{
  "arch": "conformer",
  "mlp_ratio": 3,
  "init": "kaiming_normal",
  "optimizer": "muon",
  "orthogonalizer": "polar_express",
  "steps": 5300,
  "epochs": 26.1
}
Rows from block 2 of a small CTC audio transcriber, named by matrix and row number. Rows with one number belong to one neuron. Each number is 128 + 32 x the weight over its row's rms, rounded and kept within 0 to 255. All counts start at 0. Numbers have three digits each.
After each neuron's rows are labels from the 100 clips, of 14976, where the neuron reaches its highest value: "responds to" is what is common among them. Only what is clearly more common there than usual is listed. The data: short read English sentences (LibriTTS-R).
# fc1: second MLP up (model.blocks.2.mlp.fc1.weight, 480x160), inputs 0-79
# fc2: second MLP down (model.blocks.2.mlp.fc2.weight, 160x480, transposed), outputs 0-79

fc1.148:106101131079117137162141095164090153103132170222166188151149073138183125157092140114120093086100083132172107021152090139182167112171116126081167182189135150166157121097175099120157110123097144134111131091078166144083086181077116084103131112
fc2.148:167107138101129132128181147135119143124082153187128179123112117089156158159131132119151113141104133114118078105151032129168156097162111148103144158136112172204135082066176124054154103117107159151111188155118150115136116185117183130085127081
responds to: the word "be"; the word "to"

fc1.256:086159130069211113140093154094111109141147075078191161116084121085145138101113071146195089167145131119057102141079079185147122148142125150138138176126148087124130121125133118098126120124193168122100089119072101145133156146159106148159207068
fc2.256:172100151154140097080137148157111069072137104156200128186121132114182078138144156143121149120124123157138161075118126121100046115091086094136086148102166142109083128125164160169078119109111145103119164131138117132140165154138146028162078147
responds to: the word "for"

fc1.222:096099124106146139095184116135120129113124161111162127169101105134118112109137170140106091079126123152141117084088145140131195086108173088134211133147164060110157155088167117173146126104110082162121113134136168121070130215091130095063151119
fc2.222:165150104154199180184158061135130149146096099188039080162145079145115194154114108156117165122100142096093103138125164138151038153111140170130160167146150107119162094145176129144106140113147121116143133108134160090117093143158143086071141071
responds to: the word "to"; the word "be"

fc1.344:126147122144094132098166120094103136094130107132102154134167118111163115148116098164167157116052062091047154114131083119193147161135139081208099162123148060079098115056132098155150164130114154143161078121159095143093077132122145144142174114
fc2.344:132143143170128145116127178153169111092104145077124135144067089112161122076152189105141135176077154182050082121195126103114140101175115150101119128153112147171153115119111118119138103133116138092081131125134140132142073126122126135124109116
responds to: the word "you"

fc1.216:140128114121130206122131114106106045093119136164178109209093127109161137127136167106183102083120099188142150119171130152144126107174127148119178139088226158186118130102115143121128121131164105196154169114131121121133117163117094111176121136
fc2.216:122189146097084094130079087125091167189133128121161157128139097194133151118121102094144069134107155132079159105123104114143134118138136153095110134116127109134156104112183076156072126134179144134162106114090154145154106144152114057101116118
responds to: the word "never"

fc1.4:065139129162063085142072121147147143107071033136102134100114170145139140118151148142152136163110091148097069115086178031110145154165136100214118171130190135149075179146152096144129124138113152135142145103113171104092150089134151161202134179
fc2.4:122105104120162105181137070099153154142104162182092142144156122158144125139144118074171084112143120141107134126138116167110138104092099123141147152114155083045125146088143146109125120152060116141150112106124169123115100024141107137124098121
responds to: the word "what"

fc1.296:109172075129138107139143123078125151120116131132141176107107097120136164144118143127051067141145081129142083125110121146146126155094118135164098103139173123103030152183127137150112134121164107103137173159139113083192142125085124146106145110
fc2.296:138134155118091139130134191094159096099106073144129068182104115130121069140130117093145066142186135106065088160153197101148186090119164054112132139142115156196086164131110156140171105167127133139087124136119154074107095121195133094109186064
responds to: the word "is"

fc1.56:110137153073086113153129086103134100162123123112141156183128154104108144187173139112092101167146075215116082126136130084114112156115148104153106145135149115124063134153176115154128192149101210133134154052126182099220127137086090127145144111
fc2.56:198088080165094129125139175117065066130175087116110147150172123140083062134146123090146158157153120137104133164101148117129155123082089115124158098126210108106138087096131080141127070113147088079130135153113167118161150152070051118153136148
responds to: the word "what"

fc1.340:127080146096144129174146169118114078165180143156129173138073090147095141101104084138116122143117145136124048108117137158150122141154111115170105082139178133101125164119162131124110096111123105162113118065136190160145097153141173149107115117
fc2.340:200131145113070075123141076112103108158105120151134157128193130158107173153113117167123142154110208151086084101189169107152064151192187164102105142152229204143119199190076120141140139099112128155118098120132140113119111104115127131104122117
responds to: the word "i"

fc1.450:118121134123108131089137203128144133186134033137159161128188109111136128138158084181168082150103068095150123120108146090078132155158121123132093155126161182119059124070166166152142126132153184214167142134115118123131158150101114109144135124
fc2.450:122165150180120124099106147128125141110171194021203154151070148129152147128096120106167098133177131142119116140118120103154127101193145114140084127072099154129127096159131148124181106130098051117113102060141161122109083174151106112165136148
responds to: the word "you"

fc1.138:113169126180051150129116133098134139144253169099141103110144132092163140063142146122150132204143059115130111179064150144162106118089116140087113173139109122096130151099174110131113220104098142129081129136105149134081118147144161063138097104
fc2.138:110157114077167150102193106210140139133194089145099100141095112114134144129147122148167140143202115142147157161151090122117123153135194111088121117133083121114125089075146110114177154175061179125093176117084115099106164095103136105104094123
responds to: the word "i"

fc1.181:106155199133146182086088179142142089165096124115148157133092150078121169112153184123080074154131054141145141184080145114163079090102117123156140104123146093103122169102123131123058111090182183141119112141058152125158075144140121149157081145
fc2.181:142155145131160139135130114083166148097174208087168113132106144156140086169118157136072112117064104158174146140086165154131139136175182136120107131145111109098152089144115116138103103098124090169098075177077147181137141103107149127080107181
responds to: the word "a"

fc1.126:110043152177075149112112157101168090103098100116148152148124151120128149094067145156076122120107101116131057161175132148175145171120125091146132121168185080092155202081177093165101154127152126097101118180137163116137135179125139103139126095
fc2.126:103137105170063125104120068111142159079109169113145145127124135208132118072061130177139132150129133097101156131131112167115102123111181150162113187099115115130181125053137142102158137134147126067132120134039142120120068097150179138124120156
responds to: the word "about"

fc1.388:109105091115194078142116156128157096125111113110136163089154131124167149104109203120115093134180072172133121100115089102105129068097164128122142130135108132126125089104124113146128132117145133122137198150108097088126172165139112125153062125
fc2.388:142068083136172133125125108098152143115120108119076112065163114073116114101142143062096163144158085133093138125144138103095142110073130131093198183112136127160123110121155182129119119143115177143124167139103109039158158156115059122148047160
responds to: the word "a"

fc1.323:117103128138091140128179120085106180193135122091113118121130165116136051179153123140117097112090122096116141166125126189076153167114069105135194102198123168116107147140094107079125147156114133084125033124137117136152125126132130088185174125
fc2.323:127105134112112116150167097140114189176110155102159111192131077151115090100136101130120136128144133127071105120161126085122135144125170126170119137179128127118129116195074125139088122142178110100131118146113086122164155124116089100166058107
responds to: the word "is"

fc1.281:159129118121120205215133141128066151160127043114116062141183154139119146175143120073128118170136093134150094137120094167119146109107129148108133130146151125188102080100067084169132089077149148115184130166109133106115123147118098151160095136
fc2.281:110124129136135154147134091094091096134124129145131158127158112128068159098122088113117121129184127192151055150144159135146091142204076094185136112150060106129176127143108101122144121189165099075105121177129106146095132106180119081159120074
responds to: the word "a"

fc1.195:111147174149093141168122151107102130107183133191133138116093178145157135131074159127131123106161061122137106119105122216146146112146093118105080111153150085153084083141099106176092117127074116153163094086160151151131151084182129183144170146
fc2.195:159091179186149121079056158091113199165111076118185114170148124103131074120115087091102194145158104148162111130135107122089086110059149150140154138080141133135186151088161088142130131129133149104139136108101176137159075078093167112088154152
responds to: voice: female

fc1.86:049137201184096234155169114112146162135091109088136126117167097166167146137149111143163121177121095111135062129122032177155126086095142112077136112147115139135101117085146116168150147134146195149096108143114131168130128128069075204087134099
fc2.86:090158147154116188143082151177129139128093138140116148142129132127089080191113082130080118128222119122190111133121126197126118125125159049161134107099113150117121083147158121150156107116060229127167070198080109123137142089160114142124111119
responds to: the word "and"

fc1.315:111169124146143128167120125123114117111178116127197088176136126144144089205140111125128103161121087145086093126121146133099146083131120143140132093124117182159191116132081083110135074134139092118135120091142069126131077167113123101110154091
fc2.315:104166068117118115186157124109113139130173135146148124153108112126146093135123059155134155175085150134072173120104171141073078132149102115122088129146099124126114153140068129144115084137152149132158115128121049104164079117144115098083156122
responds to: the word "but"

fc1.87:076129188177141168164120147098073106131136120109119233133160122126162126128101158089129131126124110119171117046106112111131152166145157091194088085140148165097188157093117067106162107116087119143098120155127127099128125153138124128121126075
fc2.87:152166122193123119175164123129142130125156111132090110149113110127140088179138157101140167108141148102118115118156119126165110126110113144055161089138109175125079125101135130090146100121107115091125190082153142157151152163181118156096148186
responds to: the word "be"

fc1.472:140090199147082128113124122107147120206147135070200164123159146148093135123135173111107093108168117140140087125166193145077157089134111101125120177110102124170087136072140085135159150123155064082087105080144093130093156107121155161176104153
fc2.472:129122217116205133170131118189115120124150099069106108135087045115107160121124118111087104128142209107119120110142157112130129056125084105124143140139150127117116108109110137156103089125131115171173156119147134115093104118103154035101117150
responds to: the word "of"

fc1.200:089120124110102212118090071077153126162191153108139135125140144116155173127157173156101086169173081095132106125119159094142144139170131145132102118182125116151128145133147134130147133092125146103112146159128088149104181144112089110127131089
fc2.200:096182105146111102169120095147104134106133107134126148121143126158103101067159065126139140116078108072073097128102139114160147145085128132126115170191125208175074150103195115076148071149188083143152130136140123106106161131154191128130168101
responds to: the word "the"

fc1.336:109144142183130094104173153104159137086178096127193169130127159146100135105160174120082095094144089121051132146178147115152084116048112136116109130144117178209097119100087091164189182129137089187095118147096094156109169131110137138143122074
fc2.336:083087132108098138125178110172114147182089157148117117138170166168119176087168114156136149191189112121130128147136131092122135108071106114145089117124097123173095160095067129149146107165127037067147078103229148118083133084129126057131154126
responds to: the word "a"

fc1.18:131095141172112116128160164122168147122175108198134131125085136147098137059167167059154124180158100123111116144097129068191146111152137125138141070161101131101121171168135083183139136123162163102072058132120124105135062131143138132114141068
fc2.18:166134131163140103146193144157132115138169122144095158154082102104103120114137115113131138110142160139154039092103093225148142145144147128139190116131085138116132111095096142121139128142154128147104175138129139074091109124171102136133179131
responds to: voice: female; the word "i"; the word "and"

fc1.405:204115159141129098167150132147148093095172107133136210167158057122109080118087124128146070144123158064095180078150167122160130156151119139137124143134159164147137159129114124076188158119108174106103150137134136148105079104187127131138128106
fc2.405:123113137132161082102128130131152118107115137140162143182157089136100122132077153135086129132099144081083096111163153124110160162133119091145074118121123106110105130092105087113131152123171186091139147079082139127123171125147093130185099147
responds to: voice: male

fc1.251:067156119091110145104126057135108122119096085147085109196184170140079158150143139099160097086177147104128122115117112115120134172167133130098109130174143173154150143140163079135108099126161115064162097164083141097167142198154151114161150146
fc2.251:109125072132112146161101113096150136124180133087129114167175092124165109151133122143096082138134147192082147181087180078163140138176137143128146136098175095141133137212106155128166106099132086086178072158080109126113130085142156191103121191
responds to: the word "to"

fc1.423:124139128144147107133153148154161105179091110167104095118080149136134104185102162137061062149071065133185076110116149121168140142112148102139154138193167220097118131117115153147141098160073130165130133164209154077126146136109092108124153090
fc2.423:108105108113133142147172128094072161086162103161101101165147123105145182217084124100125134142128142110101086148109132159092210149161137125089106102132199120138076177119205109145157120129216121142144140069085140120152084120143119145102136112
responds to: the word "it"; the word "is"; the word "but"

fc1.218:130144146117104111121110054130105085153183085129129135125153148149079146117084151134149137129189095104122152169136134109116117210189133125145123102089103156144162164112162112146164137119141140043050114049128157088073152152169157116097106149
fc2.218:158105104094130155124138112157213185122116131094100105121142124191078106140160222136155127144145142092122081144119158131090133139099153085105092128138120192150117129116152138147144130124099122117077140070142148153111111133173126143206154111
responds to: the word "the"; the word "was"

fc1.208:083093121145136132143090136120150143082157110247142149103176161124126135146116181094207088181157134146143114121072186099155167126090081144102097090121173105142150154103065103162121146176122106166081126103091088127095110139175065068173155178
fc2.208:137148108128136203142135141155087101128107175115127120156107173118128118121204094074091184140145103156126169035103110194167104155129162144146099164130079094073169125169105118095177179138116160121151139106134129113130134183123114167166122140
responds to: voice: male

fc1.417:161190143166067121196120158076096121174118106134157172082141154137116172185071157138101142212137112135080148121123092153131156103115111090093139138130104115128145168104140130146105086152149126166044140139157183110072085131102113119075158129
fc2.417:093095147148129172134177119127151184102142099090102137130141175101111112170119090157139137122080118160105157148219122138141121087130083051102165156135114103202129135078138164105096107158196167149138094063119128099148138086098143073057150115
responds to: the word "i"

fc1.3:096089114180133166101101124150133152134152128139143092156118065181067176096171146147113151133181088186102112177079131127095127080178147143150105143083185131102110146123142084141104117088107114117178148152064138057136115137148133122150113151
fc2.3:124126150121106125177075128067101114121062135168078127136144090130162181108114189129220115104133151124122122105103115115112099176197106066134076069074091140137098150151148137159086148144059183132173106155095096081075132134092131158114099201
responds to: the word "was"; the word "to"

fc1.65:076067133144143131132120105074099128119128104113113115107103186142150151101107076102120086117189116134080174146190120138167089092162180090142087135085105176101187126095122145086084129118136171041157141127134139151080169101141150146170136142
fc2.65:136119060129124125132120143126130161172109090105115061157176138141152148113117175102077142235198130135138127122132142087175180172108152162063090124126148135096094164131157148094128098126101060133188112140163060151080140125147181128139162178
responds to: the word "be"

fc1.141:128103130124121156125128167149106127144123093155138156182134134149144109130120104127113070052095131170067160130096139100189108097168103179176175093166143104162094135141126101084192133130131102150094152110091191146141077129124146172140207126
fc2.141:136125086113164145129180115152119198183144130160119125148116101119111181192109093130117075054128180119079142169172130067134055108167095123156156086117103118104098140135106164115174127145151142128103172127108131185151081088117159161100178148
responds to: the word "but"

fc1.358:115128228128122118151147114140181144125125088141189148133112114130166126116102140085140080116090094088087146177167145133082114178100127138065092167177173174168116202129063099112131159118093051170099153123114134065139138138091120161142122118
fc2.358:086138112140114167142131117108090132105188149140165131189088149132167090180068154143109111141106142146141093183123159078152109167156105141128163100147102132129200144089127152078140108126104096112194129222118098088124094169152133176138109112
responds to: the word "but"; the word "what"

fc1.271:157114169154116075102111143122141101152140168035094118092140078068106140121145147098123133134155098175107109084152126163091130119172129105117116114082171157125170147090093073110127122145119126090074068162108102041120126183122129174107161121
fc2.271:108118136176086119125082105156148119181105180086137103183102173138120104149181156137138142141107113155102120096233124108053134141101125109127187097152107080123198099140121141171105163125126115158158094117098105132196063161141145103129111156
responds to: the word "and"

fc1.408:114108065112074139157214228067177130106136138134111133149161146135059129154052163143100122083083076173139138117096119165131138162153156144173096189111105180104116103110154129153112173105178135112139082140161154121078082133125116103124132176
fc2.408:143139164081171145126151147143157135129130106124061116182126142142106116100141156105050156081054132175091198093145170134152111152111129110121114130100152146218057153104101108131128129144167115122132162148091094134111169140132111102121156119
responds to: the word "it"

fc1.474:161095169163102134147077142143079150153120129086177182118113139164135135117111209106135136060183138147137163107102095092122109073097136102137201195126145092143177138119173153177108093139152041149140135168091171122069157133113151126129137198
fc2.474:135142105116102114169088193149068151058121104150111056169112072088128155155125141155103132136131169113169118153124150130160123114135141140089178116123089113157113124100126144078169131149135144095122088099091150114128169192094156127080186162
responds to: the word "to"; the word "be"

fc1.430:121138085148187103129200115139081149143130134120209162132057130155067071116147145118122106125130092139110062084084109150124096075128094101130190094147130175087151142126197096149135109137153150134147147154100160154116089098078131078140190112
fc2.430:068144162139100082137144119147150180106109078161127080175146086097106116124149123131076120151117193084155166118147106114117210102136154123138116093089132130101157154118154129124109043051096140163110158136148110117093148169114093135065217126
responds to: the word "i"; the word "but"

fc1.432:132155090170129157133118078117105086149155104159117085144110142120105136138118149091089120139141157127181077218109090114119139099089172076108145126153117195186111095071173131201127096122159128143102118142121170167121139150150120134109154158
fc2.432:095169149081085095142133068174080061115154120176161108101150134082150126083105129085134121122116147102102136075139156099113157129209103100095110130132195189118097104175145096173159094106175129130072111117084125132113183164097124155195110146
responds to: the word "it"; the word "is"

fc1.440:127103117125089121121153165148147082142153113125155152153147074133161145113091103121123029093075146136148123113176140131116138124129154227115153173121167181162106126133074107128191069107131060105116172105122111179129057167123122126147158119
fc2.440:163125123128139114105181151151103181149190107129117137154114099113117137057053125110082122075078204113124147123191171147122101145188130205131126147164181154169140092138074117140173081091141099117129144103117114164197126157148138180085159164
responds to: the word "what"; the word "but"

fc1.174:104155125183145115145109169115103096116115098137118159120152161070140104137088141097095124088120126141133168141126199091131135095162106150100102123050100143150106132138148110109120135100152126162108170111082109174086132146135098113107157159
fc2.174:125147072226125153122134158172122160157132095148110188144107115046110122134109096148112152129114160123113166135101169111121105113135120134143148100113164128112139108137158172090092092083147182112121160128084124122155114122155147130087167130
responds to: the word "but"

fc1.475:173156141082133121161161152128128132124105175125154179086139169049135102165202131107106117123137101124118087061143125095133096158091133120134165163144171153136141136114124147152107150061121136095118124145117113124135192189155094161151128119
fc2.475:079112140173114156149098113206131142138149163102155147143117108098124129106144142117076128112126108088107102104159094132175143142166121136098135135115093146162143147164089126157065097036088095134156202166137113123164126141165131118090154072
responds to: the word "not"; the word "that"

fc1.217:145088128104156102160138179157149107107178153151136111153078131127112093186076062110174153132110079094103164030123130139134111133129129148149159102182148104120139166134141127183173145143176134162125082133187152162103124130119127150112032081
fc2.217:130092085131178096103025123115170120087128173163096136096113115177191175166141141125128108126116081133109132123073101139050132106168149094151144131145073120126105107114199095114108177161157146131103142117075141093079151090172112152143080115
responds to: the word "i"

fc1.55:100110153151096087173132109125129055112130160067138148120072097111085076120120146204174145116153147168060075066076111112159114150168158167128109182136100162156125140097153132119147142133077091138136115148099063128143124114175150128165127090
fc2.55:137200115117169130125153121131150102119149081138127160134122111104165141128147132137124115084100150171094135141124150079127139161149176171172095156114133144052124081125091125118147132131129187109132122140105002112099108109101116048138118125
responds to: the word "the"; the word "of"

fc1.252:108187132100146118173107122174136153074159149160097116123132118137133149183133043121148076074120106138119133130150138128195156172165134116085122126146202143150138117129127109148099105133097152079164160111103129122168155117112104029101106134
fc2.252:140085136181118144140184161116135095171164176096161074119127184158112075067175100105154119120180134110108103166107097161145159071140129133152096175169111135111157088179167109150113125122152107099133094160100155071119087161088155084109065075
responds to: the word "a"

fc1.289:247166148121120130120068114116115143133094141086160207159164159102136117105072113093200102147160116096138125138171159113182116096141128085099119120077094147138142194110185034153103084150119113135151118083120135155161080100150078098182099121
fc2.289:136095056156142136097096113182115153140164200137138162181101047142130107082148113140112146146122125097124139111119127135146131122070092201151050108146144104136110072159192081132132078077179119100184167133144132139122144126121112154183097111
responds to: the word "of"

fc1.351:125130079111114119088140119211105136142106189139144143110151125135161138081152111149206099195144127114139114094103115167100221149080129128100147108158150136155090123127104095145119124112083126155170095123130194084106160156043158129154106098
fc2.351:107079089131177058137162103088151140148145158144146135063153136076125145175132145108140146124127113108099163128177144192100153195174143116113126165145069128121148092154100129116100119151042099128128140146147097086148106103151126111129092163
responds to: the word "be"; the word "to"

fc1.59:182142173106128102125131098113137183080120091090123216141110061172135144147115131099164137167136120165082164083155172125114122108188135184119158144155140115131092100117145111143162070142139086128153142088122171128103108124101122093081089162
fc2.59:100134069128157148113094112061085112081151134132147125146075193113109146174201151147097153146129109149097107204117116155101172119138081172204118101152127149108144144166118166089172150133156121097051113110112143105130132102148085109095119129
responds to: the word "of"

fc1.168:147161139040155103108131117153126119165100161141098123160085133085138117159124120155210128176110073120168090121178148162096172130159136117129138139156165110126007165183146081126129097149162084126113115117135149140169160120124073117137126157
fc2.168:136159091120127089125089141100159122146112159121156093109147121159127114132183150090136183142134083149131111164144085184165119139147122121101109053141076166124150066085122149123141132176142078121158189129123162102141148145124145102140163150
responds to: the word "me"

fc1.428:181116121131133139130142125144125157126116100132229159121115161102119182147106157045111130099132074108109124124132099115118124089083097124112115126094147140135091155129143097134097098118135110128126146101060160168163187149139072128135128140
fc2.428:123087128073144110165133172110095124156152126108095215097130080133122094101095105154140111141041179116151079088076142125162171129088200144118141074132165099158100148118101103110131137121138176153171124141152083118126126089063132184097136123
responds to: the word "of"

fc1.414:121108214101113074127156114136120156123139158064156105110139088146127148145063140172102110132139137119160129124106165096139096179164189063134088073116101144123126153099138116196130164114142170154169118157181044134149123140106141186153161094
fc2.414:124145131156101137166154153182084155167112126102097109169126108172016106106145066134133135174125121132150153098098127139092125162112059057231190109123103137161126132092129120174110180145158116118107177181128119144146120082117127101081131169
responds to: the word "he"

fc1.193:139103133097126107175099175108128178112159159118193159128143195105079140193164136141209128064133120113102168148090136122087088078118119104176170110086124137060109120144089135150108088191123150127108086094108134098152137156138095104134160119
fc2.193:154057160130140123134119125081105130107122144169152154084159099122068194187099181116161159114128132108068165091175147124157153101118119051154165099124145100072110132116123133050089144122086150116161165083094099131109164161181086093141191119
responds to: the word "was"; the word "with"

fc1.338:167092133126111140161135114136101050108162082159136157154120162126153134144096087154142089117214077126150101166123104134058069133072131083135100156206177129182126092091108100159132155178131148089125087128106185166162098173139130117181075141
fc2.338:079134137110156098064150118062141157107164119157126096102078081101049173145157149141127152162141092105154045142135116105146140113134192065151089116083189103150110118118181085117097125152144185120162080114100211157116089143188137100161166169
responds to: the word "it"

fc1.288:108078139123149112091165143117114120134173106107224150170123147102101091208088114103124054154181092136188116150067150109135100155130139105130133133129216226137144133153150169172087146131147081139093162151129108119137098154130147149145083086
fc2.288:123147086140185105137127123113094092100094066185096143138109132119122077184088162159159127172077171084124110088123142105093223172135101138149119152100186131114106103167135069156089103080118140108151147142107137118166121176109161128141187114
responds to: the word "is"

fc1.284:112137101235125144185106130136102123065118148106083181135160156177145131174069145099127108138126089136127096147108141139100181129184098129146157060108115137095094193133152116162073126099103139075081136109115124129112120161147149111124104142
fc2.284:145194093064059092120101154172113140108133150146126089082184155179137118052087132162093064128096107118098140098126127106131130157150107128102153130181102131131117156108148201123118091167155142123178104133115174163096149119090160123148084095
responds to: the word "i"

fc1.17:156105098128094139136115149170120087081165126155144147142150161091140096168171134131108064152156058102148102160068134165161145109114144044116087140145134121116079197138099100154068060109106104154200125185150094186166105142127136114166117217
fc2.17:105129149166106142149108122177048101141123113128171141158128109085105070141144124115136041161135135092097175097070109097126117148141119077122073130153089136101147188096136104133132125125081139147159127204150118163121191125156148141127134170
responds to: the word "a"

fc1.241:130077191136206112105161173144098156186101101093089122117122127167109104129118101130164126109105143081109111139077180095163123051172127131085201146096126163151125163144108114151130042149135152163141104120127138105076183155125102161178142136
fc2.241:089184096101134157156186115134137161064166123098132171111124121201112134125091088125165163154108119099116164156129114101070073119197128163175147077158069206110122140104139133060130085167172118113134145117146105106153106166090105118136117131
responds to: the word "was"

fc1.433:154096136112154130169135113124126128110120112122112154120065150169147157173064144075077087056148073136136114184103177101128164121154130141136107102159183152132148107130090115112125122181152158176135074178158125112143092128110120107118146148
fc2.433:142124134126136197142097097075090160141106120165112098116129108119141134095134096114157106133130113111061159077086121102138150142147096110121160162127166108141055115112118147100101110128095131072164179144143172106036186172154138105147116102
responds to: the word "but"; the word "a"

fc1.456:086100136162151105209144184139128110134160122100098138193133071132088168162184128078098109101088131106166153062119112136100171111162126126091131131147158112100108150126178162146159108111159120108087127104175148122152118103098142213103089038
fc2.456:069107107170163082105101097121110131134136104122173110145100151132114156174075089096029145085185105121061142157128139146106107159125095153120150168108093106139098148125148119171110104067203096150102120132107083118155155122154168098133173140
responds to: the word "her"