Weights of a small CTC audio transcriber.
Training: muon at rate 0.037, 5300 steps, batches of 128.
Rows from block 2 of a small CTC audio transcriber, named by matrix and row number. Rows with one number belong to one neuron. Each number is 500 + 40 x the weight over its row's rms, rounded and kept within 0 to 999. All counts start at 0. Numbers have three digits each. After the name is the row's rms in percent of the matrix's.
After each neuron's rows are labels from the 100 clips, of 14976, where the neuron reaches its highest value: "top examples" is what is common among them. Only what is clearly more common there than usual is listed. The data: short read English sentences (LibriTTS-R). In brackets: how many of the 100.
# fc1: first MLP up (model.blocks.2.ff1.fc1.weight, 480x160), inputs 0-79
# fc2: first MLP down (model.blocks.2.ff1.fc2.weight, 160x480, transposed), outputs 0-79

fc1.281 134:503533518471484442572501435530489459499527506460565491510466514466461415505579533499516502503519526485579472488494504473463518477537537569497505519525481553491504492455582423563450490513430464478566480497479570465468516528478502478513485528
fc2.281 140:415512501519487511508521505516482563461608454471578480525500490538542483539475444520503424567521548425477488467517574410507494551443547530502464433456493563527472438473576523468530505541518433472534572415459474496581557493505513429517508538
top examples: voice: female (82)

fc1.133 096:561519438514481588499499486477513572452488481489467567556517578470435541475559490444496493582523489575419517501487524458435451546477514468493463502540504455473508556469521531546413512443498473535472509534514521515478486494429505512431514466
fc2.133 095:511531539486553490436505521473511452536483442536439528511473521491553558472474497541520530428487563535481505512481528545492502492594462474538521335544518511511479526464497484514474537468518440443454543503484522482489455548540492523528448433
top examples: voice: male (84)

fc1.116 130:514514519544534474527446490404521440423463531555538488476456469490495432568514486499592553464514541588472468502521508518493464480501425520507478487604478484503508432530580461523475483480500486497498472539495557542493467568562496472469585537
fc2.116 142:505535502533573376507466479462517491497549532492454461521476498501472513485488525593433508490499530586415542486509452464420540538522478484507481490471486494526483525471486585479518449436488497490524571505525610504448493541481517440502489551
top examples: voice: male (79); the word "is" (26)

fc1.353 100:507492523502540480541510545548587473586549517518504539450415517458556532475497463461476421501499456515499481529467485502437484452526471589576481479427549468583423505498509490472525503509508489447463495550478490594477489467477500549523549573
fc2.353 098:547546532547501555543468540472490482530532505533483519488474506495500507472538509466570509518479502490520543577490444516544598568451501512517560454524508491533472415563529419556512508555491496413501476460492396509442531475559507552484542552
top examples: the word "i" (38)

fc1.442 059:555510473507427488509561529499474436412501562501520520502447515499577469546539486442510542518452544450491538511460445526434542520491496512524581466564496529479513566483588473477486550522554533507453418513438417434460518464474544465510532540
fc2.442 057:544526538505414476498530530481558504481523498486489527540523501494567495435500517466506501442514509461588455494569496542516475459444560493530519510465487541519476492556528479492469502520481497493524534473537465491448447500427514487503566469
top examples: the word "i" (41)

fc1.134 096:563548418422509421467569522501526496480488473493531474564537540595545516488463533487516442530491511523437481529488539520558582514500529503457512446549465527524489403508582539536492517504578529507430568469532503501453541476455452527509516486
fc2.134 097:491509453452471541504587457468514521424546518505533512507498498557460515440539436526533530538555579522477477491487538552546547476454511504533500520519411522488446518472462473457557503405523498508491487517482489481443431491451525442525494483
top examples: the word "i" (41)

fc1.66 087:488423490424456456496525520548512498479494476544486447497498521568617480531492519597527528477537460513447536478482536491502484470525489605466442495455541557567473505526519551449458499458517576449486487543515504435519503501494494501543538503
fc2.66 079:496511430525467512527458520557486536420532448588475502543507494488436498476521451540556509510516507539447533517437483487434488447533545470510439503460447515429549485441489488533461538456519492489519501494499530338520514487472560472487477589
top examples: voice: female (92); the word "be" (25)

fc1.131 100:530506530534478474455438550399504422498498479523510485515499523478532522491507395491560420507490489499506434557508477456477474450574416554472488540536538547555563504551420440481427525501536478514516544482491531544562543506507475480463514429
fc2.131 095:554442535533498461477537433509552547501510459475494449468492532504578532481572553558596489471457473562502479506443518479559430512494396551575436466500455494451567465494464541553503458473467549546484468502545515532495436458507562452538440454
top examples: voice: female (96); the word "you" (43)

fc1.4 090:512460564488477540557512592553518421472507499474445557518495475521483441479513516498489484502516481555530502506454541485500589504419478477538496513507497551544506490503464563551502541561497448534480446511572528473529494454548517555496482623
fc2.4 094:483523533504558548462512581528457491469481484503516522495489533533481432432502474478515445509527471526612455508463485537596596466481504528444458492496485499420521504433462500600447499453515440457444540504545512479389540525541502486517521548
top examples: the word "and" (26)

fc1.368 111:513536492475515490562449481502495465546516504485467515519483504563426540518522473469551498544500476530565448544510475462433504493456520474437536549493410524625466523411572504532452490497509511424429487482468505505470494470481509528431508462
fc2.368 110:525496546500447508454464478545530567504497477450472529538430482547497544522511458513561470588517525511488509562499522540511426501508494493512531513473487459508479383591474538514452553547560466424508496456508468449413503434538521497452518524
top examples: the word "i" (42)

fc1.202 107:463502507531551517444515510526535607512516487454500422503568505488489490530533515562473493472531470470470471447422580503451500550484467505525490487469538491508476539577446452520432463480503511516554511472486525472482520428446450507507565365
fc2.202 114:553452500499516483417551466480528536481512475456485528547540495460561487565456448483539510521511535442419473516480530504492506573468512522499474489522529493547522547556458549490425539514536505560492527466504461503442437499491518502456539462
top examples: voice: male (74)

fc1.179 092:443471552450511476547507490560490556479555522478533506487484488526519518443567450505525504512503478564557509516495456517530417506512476539494528431483550498525598492411514447436488446476499492527501598556499527488500457570413448507550517507
fc2.179 093:519522612488568462488488486512507445500512457439490472496586498501461511536483497476577504470528516469559488536526528482477520458497533462495499488522542495547556461447410545410524521499519416452515543471508414477540476609516502523516506554
top examples: voice: male (71)

fc1.30 043:525532466506443459484507511498486558442553483482541509491495554514528408495479523540495553472486568522540509461498433539461571544500456472444465516505489579542533456552506474558468489467501527513497496493508487446545531450434508550490562513
fc2.30 041:473525463459440430524483506534545520456553551556553559497452532545483552503495527520527492519497487497452591486525530501494491507491563481538497489438498493501503572451479427537510507485530547532488541499454500519452493496441470540532468468
top examples: the word "i" (42)

fc1.44 107:544505526445488599571550438539550592458507461455497547450434488514519492448478471541476473488539518478530474533537501505509512492524509503492493538605499562518506485482472464541463472482482508423478544524448537436556525460560536484486425551
fc2.44 104:408525506470459618464469405552544461568511508457507528505515461528473472535559560548489477501504491505430522542548505564474587483542393501455549460493503470485506512426500507543555427473484521519527535514479481510406520520512454514546552530
top examples: the word "i" (65)

fc1.108 083:492479584478484452500618497501556502427472471537528557406477453612574416474477509488527437496461554513481535538485418503546557533594485532495451477458522484480556460579569507504451519493462524506495480471483501467520518489472471503528496432
fc2.108 090:520458483477437470470510518532455538452523457539496504486479475557486460439386545479508456499516472526460514517484551574526543373462524425570491538496566484504431493480548514534558474518512487534539468502439604457490534536468538479486497519
top examples: the word "be" (45)

fc1.80 116:528489509516482518492520466514466519422495459554490483491512545394419497531467509460449479522470468459488482511485500497500529481594478496541502442486452489508549494487539454497486540523464490456470475640510437538445516524527476543553408475
fc2.80 109:500477475507536481527489532475438508530430507548559493513531471549516538517511479473512469510430504518421529480524469517444552439470503521517463526457530496508554485578510543476500483546529519464617492499435471533533382499579524450594485505
top examples: voice: male (71); the word "he" (29)

fc1.298 075:438507597528461444471476511446507502477466542505514496397432526450508413528499502461418518503511580459510463588476485472480455473446478552457527483554526499485607479510492545435500506466543516530458495504491455519581491515433453540474551443
fc2.298 076:533411484534539527479484511523474476475432477535494443482509531457547535503510450543534560435417518525519504516508509521470470547493443413506467593462497532487524536517507473467563485502566476528563551528527501510473468462500477504454496500
top examples: voice: male (100); the word "was" (32)

fc1.121 094:476514491493514473519511539428536520471530497524471494490521623561547557480428500500469532505496591562510528414492530531511596519489484541518473488505490436409497559489471563560475466479440512485518536546506467508497432528433477483499519444
fc2.121 097:480479453436512502447563554463429520482447510476463566484516542493569543460513539485531503500503519479502532496554535523548476427473523517468526447553517462435479466617514509528490524510436514559535550464503496491422500505426491480503479457
top examples: voice: male (72)